A small image classifier, trained from scratch.
Model: 3.55M parameters, 32-pixel images, arch vit, patch size [2, 2], width 192.
Training: muon at rate 0.0019, 10500 steps, batches of 192.
Rows from block 4 of a small image classifier, named by matrix and row number. Rows with one number belong to one neuron. Each number is 128 + 32 x the weight over its row's rms, rounded and kept within 0 to 255. All counts start at 0. Numbers have three digits each.
After each neuron's rows are labels from the 100 images, of 14976, where the neuron reaches its highest value: "top examples" is what is common among them. Only what is clearly more common there than usual is listed. The data: microscope photos of single blood and bone marrow cells.
# fc1: MLP up (model.blocks.4.mlp.fc1.weight, 384x192), inputs 96-191
# fc2: MLP down (model.blocks.4.mlp.fc2.weight, 192x384, transposed), outputs 96-191

fc1.315:144141146130124103128112163150136110143152193122097127136113114155076150106161156091164176066123105129150063080096117108133153113116139132136134066073116148177158149107137121132091146142147154140131120094196152083206127136140161147087198123106149194065090179101142160143147093139141096137
fc2.315:125096134025143155114089102125146105151069115081197154107116101122118106116090117177191143131142189133118106142153142098123080121102088063095072092191191138141079160147131138164146100145185147099149118079141199119142136091123096119136137184121107103156143146144095126083129167136142157088
top examples: cell type: promyelocyte

fc1.104:137106114131113075171120137135174080148185118105109116125146195065187161123065126111145188148106108120065127190163082116096082132111128100135120149148094088137120122120102162136072164164150128169167108101158114120141141161134158114138088128161109140086186096136201121079088155158141095189
fc2.104:112126108164137147098149115135105141083152233136177180084156131173129073104120146066136061090150186157169148185128119084162167093149116145167112116117161157138145178106156104074131151143078130116075125097150166142083076105125129146117080126136144129099083165106097132123136154090147146093
top examples: cell type: segmented neutrophil

fc1.320:148130146105143114129157074154147141106107093144072153026131113160110141161144178137122155128098137160128141134122071143150145170119184081168145153123166116143116169159078138134100131174136089143164185087174126084149134126146098147099099131140173118152145085167090139205122128107174115167
fc2.320:091113130150131172107122165113107180135123147144186169145087117126099118166183109117053090121149080168135083107117106118118092167135157136137163150099137078155122135129176112117108125175098158160051106180080128134105127078150127171169115156153143103180179214120121040136101107139140118085
top examples: cell type: segmented neutrophil

fc1.111:080165126169085132112101116196102176101081140128144156088118116158108076128133148055119114116122124124082138143076105141141126065160098169137140175155112130114157171094133072175151127134111143141168161107063160135134153142155184118064096192134109077112137117116145135161119170163181025107
fc2.111:067103148114153137149166119054157115157088097125122099115138079122208155059113189178168111159169070106118151070182166107129076154169193109150135094107146149085115167127091108167211115158079177115120069108102102125174107076144096162095110129117154130132115156136143143144135070098150094156
top examples: cell type: artefact

fc1.283:210098118101121150108067142172075161075167179108102100127110062151182165084117126164147132160119109113158150159107185104176128125148125138162148140131129157136098087156108073180147148156172178177130147188128100059136150107124142135065133105171128140076126126203143122070134118118143120152
fc2.283:088198135097159104092168090121146090137128159098164158204083147123164101117074205057140119110125175117158141103153132155150111137124120116097165112081125176116129126100111188090110158141166114097134134108126127142133157126108042128188105074107182077152121161147133160123166159129149118119
top examples: cell type: promyelocyte

fc1.147:148160149096102126140083164174089150130132099115176052096131149155118162129235146128110138097087168128160060120065096138117105190085130122184142127088162171090140193109132148110161135124181101164122143122063170081182186137140132088106107132127170137159181057166104172124155177096130190100
fc2.147:116099116157117140107162148168103134114123124112115134131056145095119105145069098112109064104124065079127145133150159087120180142126094132109171113080136073162132118152122173168138128122113152060139176114179117190085130082179130143110127095085155149125140156116132146087078120139111149119
top examples: cell type: segmented neutrophil; smear: peripheral blood

fc1.349:101169093054122072134145154131178126193118122079142113070139140115137126109110175155153151125053084148098160068098156150094101155136150115144117139100126091098139126150102099118114132127089149165103093132134115103136152131104133155132176106173222138136050100099136141054206146124172141116
fc2.349:096192172110121111124131091115071138118173099112146105129119134187142156134164158153087153103171110100149125133159163155099122094148187153093127093109125137097142201100040076177134110082143172136095083162153126118101139159121149080130142192100132131123145132134165126114131122102153078172
top examples: cell type: artefact

fc1.66:139146126103107123194128121131147152107061170108150128160148091105165170136117095115160182144112142127163102111133079101072059158157063143150154110120079166140105125101083208102104113198142161154114170060151198076096157159159111175118110133077164133101111140131115100156178083135155131170
fc2.66:080130174159171150151174155172119123113180161107133131069117146113070112142158138100157044135132120134092161155151072088125128126148126143178119140125118112144158093121095125128136125120048137149216163098129073120106066170089159105115167103186112143118104113123088082123197201085144098157
top examples: cell type: segmented neutrophil

fc1.299:143103123178138147144125122170101159128111067119104127110159125156147168167160137130155126159119138118116138109140120159166126119045178135133132093141204154129157119140142162081108152130089103163104135091078111115132096120128156176130108128167090086135101138087190155077078142062095197132
fc2.299:145087126155172149116109145101145141129134157134081062112092048076153148089085109152202089112149128141129064160128090155114106127111125096137157148146139105118123118122151134171101124183176131100184126103162136122119129119178138092139093148151185163089066111164144102140168130149176185175
top examples: cell type: blast; cell type: promyelocyte

fc1.304:118136122119097161123152208196136142094111142067134147131080139125148140209143074134148101158137113134124148071112141102164166152132108189130133155079158118107140092125121210175158108092128198071095131079104144149157138182138062078107095139136125179100127145193116234098144094084096172126
fc2.304:120109150113118132079090067141185112099151178089135056088125115058128110172140182137073107121163135116212150137118101149056120150119135067167137134119106153127146114145130087175168188125135139148170168120113131098099142122085114182055107139115111181139154110073130114171073168139106177135
top examples: cell type: blast

fc1.294:156134128175119135142099165183144099124160108078198118110178125099124107141083120128144125074132111130050129127089077140114124127132057078089181167122145167138110143133114085160159107119112153122161094106125140090114159127104133067100160167166118225087156150193163110104154116145142134136
fc2.294:108092139097069156097148123071094118117076097096107113154131117088109156134109142182174182154138132156118142158047156107132111130121108075135153122131123123111160088149183117077160083108075149146148114136073065133156150144164165113134145187120118122159133074091121143182105102095105133164
top examples: cell type: promyelocyte

fc1.339:095157156119119145115147128131150121126096108176152135131085130089103052158117082104087118099118142165057118161107132159121141135066112114162112092122100103144090155058107164146081049136144160117135129130176175058117160203142110171166157110145102172116086102140109077122115149130158107105
fc2.339:099126123163128162192109174133135145109088143096125174162112144136111147185113139150099111104103142100211160148095142134143147182118176097157102121135127147080161094099110174155190077141122110118186128090133125153048089092151139111076134148132149137109167153135084125083121107097089111060
top examples: cell type: segmented neutrophil