A small image classifier, trained from scratch.
Model: 32-pixel images, arch vit.
Training: 10500 steps, batches of 192, held-out accuracy 95%.
Data: trained on microscope photos of single blood and bone marrow cells, 194171 training examples, 10.4 epochs.
Rows from block 7 of a small image classifier, named by matrix and row number. Rows with one number belong to one neuron. Each number is 128 + 24 x the weight over its row's rms, rounded and kept within 0 to 255. All counts start at 0. Numbers have three digits each.
After each neuron's rows are labels from the 100 images, of 14976, where the neuron reaches its highest value: "top examples" is what is common among them. Only what is clearly more common there than usual is listed. The data: microscope photos of single blood and bone marrow cells. In brackets: how many of the 100, against the usual share in percent.
# fc1: MLP up (model.blocks.7.mlp.fc1.weight, 384x192), inputs 128-191
# fc2: MLP down (model.blocks.7.mlp.fc2.weight, 192x384, transposed), outputs 128-191

fc1.256:097102109105094134127144146098151144120134121081140146143055117174106131125139151097099108150120088102117095142129079118190125132107137120153121133133127126140137078094124112130168146166189121
fc2.256:105112157129141121133128129096138096136118134130169165112109167100179092103118132140131138141162132120141143164114135128071135134139144103106140112140121143170158147123096129168136103053096127
top examples: cell type: promyelocyte (39 vs 6.4)

fc1.366:150116174138142153109123088181146188089101122159097171130089116095134142141142149115143111092117125124115144126078109107147104116133104157128136120148158133149104159106148128109117122157093128
fc2.366:151082099133111149133080138119155072153148121158165157139099128129144116119099106132186107112108120120118153117127106128090138131169098131157144135131119100142143100095135131167099155151152160
top examples: cell type: lymphocyte (49 vs 15.3)

fc1.143:122107113124157173096154159110102153116135104091115148125162142159112135107118113096074141126170072133121109132111122131127144126093153136102118174126159108168147144140168103111152148135139148
fc2.143:136148105158105119177139107128138106129182149162163133159103139145131146141145151133099106119148164138105161101104137142134101108160150099165131120121140123121126140086144146128111134123166133
top examples: cell type: segmented neutrophil (47 vs 20); cell type: artefact (26 vs 9.8)

fc1.153:124167139165092147124151077137121114103128129102107138144105142124138126158158134133137063094133129138115132106133161157115148131123117167126108144113113078146130107090130117125132142083131152
fc2.153:132141133125115110133127114089109105135118175160113148129080089120068151128152117150139172137089136123156114124078143111121151125101105176121151131083132164110115095130135122118096117144125104
top examples: cell type: blast (42 vs 6.1)

fc1.204:119125131118120189147134128105173122177141152132133157112108144120159138084130149096097112130144125135132131097091144133121152154126156156104164063134124163109145130115176126125176143090115100
fc2.204:105136168137133133161087142140124104136142137145145143156129127106096101125076103079122165118136102147118098129148138134135120121125182122118166171135125093125136124126083153139142097085114105
top examples: cell type: plasma cell (37 vs 3.6)

fc1.363:167136126174149161122126126113084124102144093101109133133115131131108148121132103137128127115145106149133111113179093144146142138115149070124135131155081099159083129161129172109135131157082124
fc2.363:155130138145086130130113139125129136175114131138133143078109127153134130136131115080167095138130143123108118110132119118128174064150129156090081100112110104132151144124151102122108144120168118
top examples: cell type: blast (30 vs 6.1); cell type: promyelocyte (30 vs 6.4)

fc1.213:100117089105123128082092136156080135136140084126094119166162166120145190166135150128110116155095117137101107111139147133090107154140127123116127116107112106128147129167107123103113131161166137
fc2.213:123115123106159139112181137135154085101139140127090138148146111134131086168160109123141109112141145142098145166126088147155097104113153115128132165102124137134120156128144131114104136117110129
top examples: cell type: promyelocyte (40 vs 6.4)

fc1.260:127128138114133153145146128137146076144098077157124140121175108088119135084125129139111162152094160137152126180116145177126169157153161099084109127140139097110138161079152124120147121110128104
fc2.260:135107103125156148152116124150095078167106165104130141127116133132163104145163140107134123120120120171123160111116097111105129096105159132158099122149115148145081133119147101105123105152127123
top examples: cell type: artefact (27 vs 9.8)

fc1.337:127114100132133133135108140149104124139105129132130138164120128171159087116108180079080106116164123146109090168153134168141151154128121105140148125152106167164172113094154107099134116093112113
fc2.337:117089127113084115156130092139083125124119133115138081126095110102153146149118107121111106144133125133119104111130138124147142087152139129137114122112122103169137126124148109091143108096142104
top examples: cell type: promyelocyte (48 vs 6.4)

fc1.367:131070088150201134122133103126126110124089128089101149126122131134103147104149115084156120132124131159100111125144134088159138139148138138138104150157121146086150120153114128077098138133135117
fc2.367:108118114132107142161155104119108126146062124139096139119127114130178148122125127109101163066131099100134155110158095091102167138160108134149106139130142162157131095119131083148079140142169129
top examples: cell type: monocyte (45 vs 3.4); smear: peripheral blood (35 vs 16.2)

fc1.98:130118148167116123138141143109107169101146135090096170161125114128100118158135085123092131123101158135064140126118104125096147121118091091142120105132162097125128179066156164123155153108181137
fc2.98:135114130080113167135141131129124125157148135128117147137133172131122133097129104107156131185150085113134138113113164161134128176145110154130126137132151117159125121091157102084144145125093122
top examples: cell type: promyelocyte (47 vs 6.4); cell type: plasma cell (25 vs 3.6)

fc1.127:148160158133119169157144121125142176134135110131136096148107098162095145131146131138133111111136071166108081102143071122145112084097152115079096129108119139126111140155133168131149159133104118
fc2.127:080129105161094125087093119109106107144126155109100098116160121126112172125157138125168108115082138125095103115069113122161158119154148145166123118124100129155124107164110141124098119146098137
top examples: cell type: segmented neutrophil (61 vs 20)

fc1.40:105161137108177148113078133107170109121112156130106168170137169148130133152116143075184060147122138143105147145113150171120120113110168107118122141125121090099124102178134108147148147110103085
fc2.40:159175089117148157123148109136097095149112101143093117145106155105110151181123158101145110099118134101128171107139126108134105149083143112097158161144116111136165125101089136125143132140118132
top examples: cell type: promyelocyte (39 vs 6.4)

fc1.190:128150116103108138172114120141127125134117118100123115175111181090120132160143131137134099117108126136125131160130114140134159089136167137124115122158095123162127125121130151136157123121122089
fc2.190:171075101107095109098166126139116126142147133106178131096126120149138107149103106138138148126121121126111147088109125135124107121125126148121103132113148143153153111144129134134109158142138081
top examples: smear: peripheral blood (82 vs 16.2); cell type: segmented neutrophil (45 vs 20)

fc1.281:124179131146123127101081173156156128130125110094099156143121128095115101157110135090140127188112101119159166140148095163108151128140148129146116180121146077147090155116117117090109155131129158
fc2.281:165122118162176134129117103173115154104147147120123131124149150096121163142155129117091104094091113109120116167121129139161145130136128112148160106127109139105173146098114131083121088084106128
top examples: cell type: proerythroblast (40 vs 1.5)

fc1.380:142092167186166153096140123149112072108147144130091146133161132153158156099116106138136078138151120094083156128133137118117123158109153149174097116128114135150129111145127083115131113121164167
fc2.380:139104118119091153113121121107167176166112183147122113106131089149142056095117144133103163111161105129150100135157124157095132149144154133094135144101116071098131177125155095130129172109134125
top examples: cell type: monocyte (28 vs 3.4)

fc1.136:123109103095127170127116141080169134176152120130133147133114123099109118119089108137107130138137080137143138090114120122168139141155102168133149183111115123150122099099086082090092159176127125
fc2.136:125139116135108108150141122172119120095152147141121180115117125152142144110111107139149153125111129107164143125104109107155090129098106120144110142124111134112134164158159134141098147155093170
top examples: cell type: lymphocyte (42 vs 15.3)

fc1.370:107126148122134158080125160119139133135116120131164167126109117162155138124110109118121119111119159142103084114143111148126096141133153149118086105132090114107166108087160120107139149133129140
fc2.370:144092099132128174112090129134156113123089101116132100163125088092111154102140134168122091138149114151128167125112122130136096119121121138137126143139170149134163148158140099112125141114116140
top examples: cell type: eosinophil (62 vs 4.2); smear: peripheral blood (55 vs 16.2); cell type: myeloblast (26 vs 1.9)

fc1.130:123179107116129112141114098124123129146085104125116173149128152092125148105147104067145100130185146140094133064121132118180144116080127148120122182135135148097128134146176157122104114087146122
fc2.130:143135143160135135103138106156156153140129145076127103098158117120158130132112107134159136103164119113100097126129139107065158116096131119132165106137188125136128088153159097132124147126125164
top examples: cell type: basophil (26 vs 0.8); cell type: eosinophil (26 vs 4.2)

fc1.220:145137151153167153116133136114107120123116147116109166092153091123120131143173122112117126119094153182133176102139137118138153137072099124085097142144155121154091114165119139128155165104138092
fc2.220:131105114132122100136058102136108076112101157158098092126114116137172143164116126114121158131136122123140110109126110146157136130121123104194146088134131123117166145123109143133101166164126149
top examples: cell type: promyelocyte (37 vs 6.4)

fc1.167:171102144121155127127113149117111125162110119157104143117100154125123122121169149132113134122111119096138111120122144154091139115130144152111112114133136078114079088115141142161104174102147127
fc2.167:165138089120082166109130112164176138114103142099111107140130148133146098121109118117155120172104095123125109139118135116157106133126133150118134159093149161126104122138139134126090093127125129
top examples: cell type: lymphocyte (56 vs 15.3)

fc1.343:100117126108089149147113125130155123158157126141134157149119126115088119157128165066117131162125137149090094109161149128085156131125148140121096130132117061104105145142143139156140132120152144
fc2.343:098120145139113116130105161098123123165142126121133169137150126139107137126179127122105098138125130155110176079085123141138103113151133140069097145122103115102084112060115124108126126112099135
top examples: cell type: promyelocyte (81 vs 6.4)

fc1.159:070120106124086150117121173140129132120119135131140099090147147158180175109082092147123112120110101123122130081113142136136143129149113101087158163115091171112126145109142154106086115119119125
fc2.159:131105148099177154102146083078152137111144134104129126155142061112158087152113147120110177134105106118128123145148108168088152146075110128134153111134126127100137156121131116112156131121106081
top examples: cell type: myeloblast (30 vs 1.9)

fc1.192:131108132171179178093145109150117088101145086083144136150137124124127129099111136123139147118126148110122156136128120126135120115130116143181119152157126114148100100179099087111092156147167167
fc2.192:125150107106123124120119131138108103117091158138127126127178117139131148114132110116129150100150131099128128094131125121159129157126082103125095097165142109148135135131144120120118131130139129
top examples: cell type: monocyte (52 vs 3.4); smear: peripheral blood (46 vs 16.2)

fc1.63:155120131112096113157128121117103156161111114128131168152112132151144091168175129118106110140159079114154140087151121139095151108130173104141127109099108082115085106119111116091125148146128179
fc2.63:133115134143132145099126140161132127132143159146109122140074124146146130106115092133152106140132131134118116136148127116145135097107099167127140135107123156083149063110135118106112114105121132
top examples: cell type: lymphocyte (47 vs 15.3)

fc1.375:153119120119140108112092092117121157097122117189138097148155111141089152170154139175101131093124126120141132116110086112148139125149111114129117152131137174093079141146114160105127152111117105
fc2.375:106124119096165096142129142141142079126130176131116120129118094196116103148132123108098121129108125118140120130122101137118105168127121147142095150153126086121082096122161164080095142154135125
top examples: cell type: blast (36 vs 6.1)

fc1.35:123130188126130116111119128139106184143133139162128122156115129118137144128172126112119121142144126169168123122149110120112094157158125125093104113133149160115112158120178120137106119113118107
fc2.35:135154132122171117127161122146176103152128092081092129154121149174053140145112110138138116115126138158099100144148131111116159129138118111115093098127146093131095110151104120136139168135121126
top examples: cell type: blast (43 vs 6.1); cell type: proerythroblast (34 vs 1.5)

fc1.342:142154098086130131076128133102182104122165099139090096142116081140129087095134118125123132117150113138102142127131146110084116108088131147184114190123119130132140118145142121076143099131104134
fc2.342:178125088164145135165101152169145099145145123140109106103156087113108134135133110085122134154091134113128133153098133129112147095125142087138105080131118164168139132123145138111156104139117114
top examples: cell type: plasma cell (92 vs 3.6)

fc1.266:135184087146125153174104151149142127136121150126143125161152102133094154114148121125128108140152145100100127130117112167146125161077110122109145185122123112149121133136170089147163098132093113
fc2.266:118155121130172134070176115131154088116110140080117122100116138153108103106119096137112127127119124127115104132113110179098150141173121151157124171132121168147112142124116119113160136116145158
top examples: cell type: blast (44 vs 6.1)

fc1.29:127087182098120130154148145136146128109153164078113135158100148152106151149115130111187133138114071118102150140130132173186093100170124087155109146092163103141162150135151119083124141129129074
fc2.29:149132127118097095116152147126095134118097115168121123106074123102115172124114110154115162113152144136176122161123148142117149155144137124117094145142109123124132152123113092155081129125101184
top examples: cell type: lymphocyte (69 vs 15.3)

fc1.296:100155121118090162118159155114158122147109142131115162160139178137124152079113143104163162132106142120156132116143112150136146137088109119147131128148107075168140149087134157113145181120150118
fc2.296:124109110098153098143103151130165165118105105120155101136134104084098143132105124112082132099162158091167136120153106176108135121120140103112139107122111151120147130168143122141127119077121182
top examples: smear: peripheral blood (81 vs 16.2)

fc1.300:129081142088104142091146143140125146148153148106102133137155116137104168144139147125064124087172135182131148139088122115159154129142102136148143105140105168080146103140088128105095138109149142
fc2.300:121183095110140094105070144098129116182132106127114158160123132145127103133149119096134166150097138081159103142121117145134144127123152121145128141141118096125116107145125166130150064161115100
top examples: cell type: artefact (30 vs 9.8)

fc1.116:112112097147090127107120116130116110152127041131083157118146132133100120152167112102126171160153144123085157083143175135136168133149116143137119115103152123124122140161123115143133192135117130
fc2.116:146124081158141085150071095124150124139102158112140111098104116089131094093123150085145132107119115151129118134121136144148146117153159123134134156085121106094132104107104128122151152161118166
top examples: cell type: platelet (100 vs 1.1); smear: peripheral blood (100 vs 16.2)

fc1.232:164125141133141146124138127104144113136101184104146146101159134118078146105134128094121137139131123064112176129125135136127132152157129113136108144133103138135145115143151134113119142156115127
fc2.232:126109079161102107138096115106133120095109121126152129170119130120115100145120147127134130135135164138166124093138118092134143146124134142109114097147157163116111118142118130113146153102122112
top examples: cell type: segmented neutrophil (61 vs 20); smear: peripheral blood (46 vs 16.2)

fc1.48:117142123110118140177159156155092137164121126101113142126138102121085107132115115141126122138119140154144107144186054122157112155121154105076165166113145120076114123115118140095140149108156097
fc2.48:114192133153170097118122108159059132106100091129122117139129123130137110138074153094152129101190106139122113090147152107123121113136136130107145151146134142153130122145117158135111120096120162
top examples: cell type: erythroblast (38 vs 14.3)

fc1.107:175138128120109147155097116175132180118139146121147100145134125138122110146114159140167117184130075126168137129145130126179104128148121103127132078152166144086072103128141101119122152146099137
fc2.107:084123110111146117146127124130133131115147118114163146181176153108119169139128131114148127143074084177131125118161150102112157086153156133105091122119129116137159129158121118106125100125123110
top examples: cell type: lymphocyte (49 vs 15.3)

fc1.268:111122121114134136138109160106178135126106139116140103106129063124113171115127150158126097119124143123119112081147136117103133149119167108100129142109178127148080082120119112134091127100121087
fc2.268:147131139146088163151091122147152150158107115106070125119158184124127125130146087141162131130105147086117111161113137088127183088110093140116150126106132119119104174135169125103110101136134091
top examples: cell type: plasma cell (29 vs 3.6)

fc1.96:128121097168089148114095154111127133116107111089094129129148098118114134113126120117139124140162145099130142153145169098131146128146168129128140116133139069137127112143134119098146097138174119
fc2.96:131149138132153126099172102180142117116178103114151132089112145145114110079116101100152157129107099107125129142107114138106127120093151158098085114114107093112128129110098104126113134171118115
top examples: cell type: segmented neutrophil (47 vs 20)

fc1.160:136106127124126143111116159108180136158157162127153141136165110108168122135154074126143099122135115144128105128104137137128148131142111189151092095109135097121122121122141096103162114149097138
fc2.160:117161152124131135152105114123128152162146126114156106102136108116091117125120167114087135152176122081141114124160122137119118132130134150128145154127103154139130128161136120120178152123107127
top examples: cell type: proerythroblast (27 vs 1.5)

fc1.176:153094137110154119125101154147132161157153106154090133146117102136103101114096130118149156137140159089130100128120085110118115167110109161133058149119132099134054111134125093130107082122129144
fc2.176:126114074131133147106095123121161130113113122102101160103139111114138116150130160093097154137143117069141123148154152169127112107134138125121143050122135119085112147152107110115116133078135164
top examples: smear: peripheral blood (72 vs 16.2); cell type: basophil (56 vs 0.8)

fc1.335:171138139123142138164153130065155148133114152114087158163133139153120152179102083116140125109116173123122150131094130117161140139130150118117148159145130084162126124133144175118137115114144126
fc2.335:131108132132108120183126148154104086113135106136135134149138163134071134124133060133091152135117159118155131136119141128119112135139116131121132149118149122074047110099133164127126109136179144
top examples: cell type: plasma cell (46 vs 3.6)

fc1.369:121095102114166138135127128093123164094132106123116129132120165107077103149174108124130098125109178140121161132184098110157142072086127142117165148146133107078114175085139122111110133119131101
fc2.369:168168099174190109141131139124104115129119118146090134161126117114125143129118126155099139138108126120113098105091112116115151119127102102138126152146130110157125078140112144142110117139119139
top examples: cell type: promyelocyte (28 vs 6.4)

fc1.289:145137124175150138136132121151166118120111147143175122125147137087138133160176097100143124082139166157170121135163154118185134150107140142121146149113163106138089108115132151110106166157150089
fc2.289:124131132108141093105151154114132117149132145146106149103136128155176112097162131122136119133109149152126125121120121114088135130122143091129129135179101125112132122141175123153133118125123078
top examples: cell type: eosinophil (27 vs 4.2)

fc1.133:119166108143139145135151186174117131127133112090124161100086172132166113118066137150127153138112080095147091113108123119087134087115153100139132123091093125116110164129131142107085113133111153
fc2.133:145107133145112165119180106083146117119123159174108135163150124128112133140100145139118145116141112170103153129108115117142106154134105135151138117104164111123081173106113117147191101101152081
top examples: cell type: eosinophil (36 vs 4.2)

fc1.352:151149128113125085112106137093152161138123123119089146148136067145135148111134085157080125134106134137148139175131110131163130094112137131150120135158157096141118163129145144096143118133140126
fc2.352:186118153138098149190098131106094098106126170140153148101134105092103137110100115139106157143139108139131104145114165101140137147182133110099153143117130141150127109125108172126118092149106157
top examples: cell type: plasma cell (41 vs 3.6); cell type: blast (33 vs 6.1)

fc1.305:128105155127110153113123124130170125198115125066112160108127140100158079102142110146164190144154161122100145148132128076128139135118117101127108117112136130172158161118172148100149110089133103
fc2.305:128117114110134120138120127135127115102149111123111116138121147145117164110117155149174139119094148121176140133093122124140131110123114077188111163144107137186161130125109126107146082162070127
top examples: cell type: lymphocyte (63 vs 15.3)

fc1.330:067149122105117145129157125127139124098135134154117138143137135094101159099140150121142107075103159105159163116118159124107150127117122120154101119128135097157095114171148125138130128122153113
fc2.330:168159137129153172108132150123136122173147118116102123141151100074162105127139155153138109160116086120136100123122128109097096132104120087126095089090120178135161114131145103114134146116135126
top examples: cell type: myelocyte (43 vs 4)

fc1.175:154161129088162093101106135129145074128134104121139134139129115117128170138097118130105117142126140129120130156162138134131105155159119100107135102133121145159140124149132149106126117089158142
fc2.175:151143121105130102131110092131125108135136177114140128150116135152149137161141107114104138078156142161140128171125142165123165156110112168133083148120113124160128092140132149087115118105131130
top examples: cell type: segmented neutrophil (43 vs 20)

fc1.22:119097114088133190121125141134153175144124090110154134113112089124104132133127101122182113163113117138195141130138130157162122114123151128118130125145132087115103174143130108124098100127107114
fc2.22:137104110139141107126133137139099113108150134155114101126116123154146098161103116078175135093102153103143115135095150132111163139119118161152106114107142174146134105076105146118134102124105149
top examples: cell type: blast (29 vs 6.1); cell type: artefact (28 vs 9.8)

fc1.227:157121113186084135125119142174148098155117155162126108152168074112103112137152161154121127131142092101098133122147106059134106122102107126151149113136142110090100168130141147089134131087113137
fc2.227:137134143147103093173097066109111125104113106101158118101143147139144086156152112120133146152148126146149164111145166120119100097141139104115098096122097094129140164120108141113154093171125124
top examples: cell type: erythroblast (43 vs 14.3); cell type: lymphocyte (39 vs 15.3)

fc1.322:132091104116090143096141135141153133093135114145118105164106163122145148112097126111141141124122148172135124127129179125096111111096120115118108120108084147174132164142124138141123154129134135
fc2.322:145162116130131166122138145112111120130120097113110133091156172127097119129149134139138141085119146082173183120119112140137129132148143140116149114129118133081111117112102126148126146121164082
top examples: cell type: promyelocyte (28 vs 6.4); cell type: blast (25 vs 6.1)

fc1.47:132104102128129164162125138161110113095119086192134158154123117159132118172152126110112165071153096129166073129130117126092151143126117109183096098142118123101114141182122111129138126145076163
fc2.47:086110099157108143135093133144108167073138153113127135131125141181143116111103123192118155121101161124130123092102121117150102140081159112108143113161134120127089082150166115143109145102112126
top examples: cell type: lymphocyte (39 vs 15.3)

fc1.69:149132124123161135167125154101141113100113099112114156112123176131179154097097097123109084116127160114119144140081176148143114144111151101095138124109128081150117108149123144144125170075122098
fc2.69:122138142132143108179127144194128186155129099107107100109148124124115143133151110123125145115119128154131107114151183114137129130147107083137152155160172129114105091079133117133151114111110123
top examples: cell type: monocyte (46 vs 3.4); cell type: plasma cell (25 vs 3.6)

fc1.104:172110134137124120110121145110161110105125130152129160158072093090134116108176112132176176130106172119130093116134115089140142115107121125132141106151160148106172153140117117129126109154138137
fc2.104:083136142121161138122148126115111133126092111123143146136164125122146122116120094106153138120096127137127178087149156181102122168119120138096095172091104120146129131112112099146157096167155118
top examples: cell type: lymphocyte (57 vs 15.3); smear: peripheral blood (37 vs 16.2)

fc1.311:112128114094165156134108124148140097155147121120114148118130103160189120074134107086104169145118159102156130173120133122149066167132140129133140123147123117129059107133153135151133092131130101
fc2.311:136145135172074118108124074121120118117113150126115078143118155139166116147127139104140129184106065178126162134136134123151130121106104138136124124142150154179132091132095152163167113141103123
top examples: cell type: artefact (76 vs 9.8)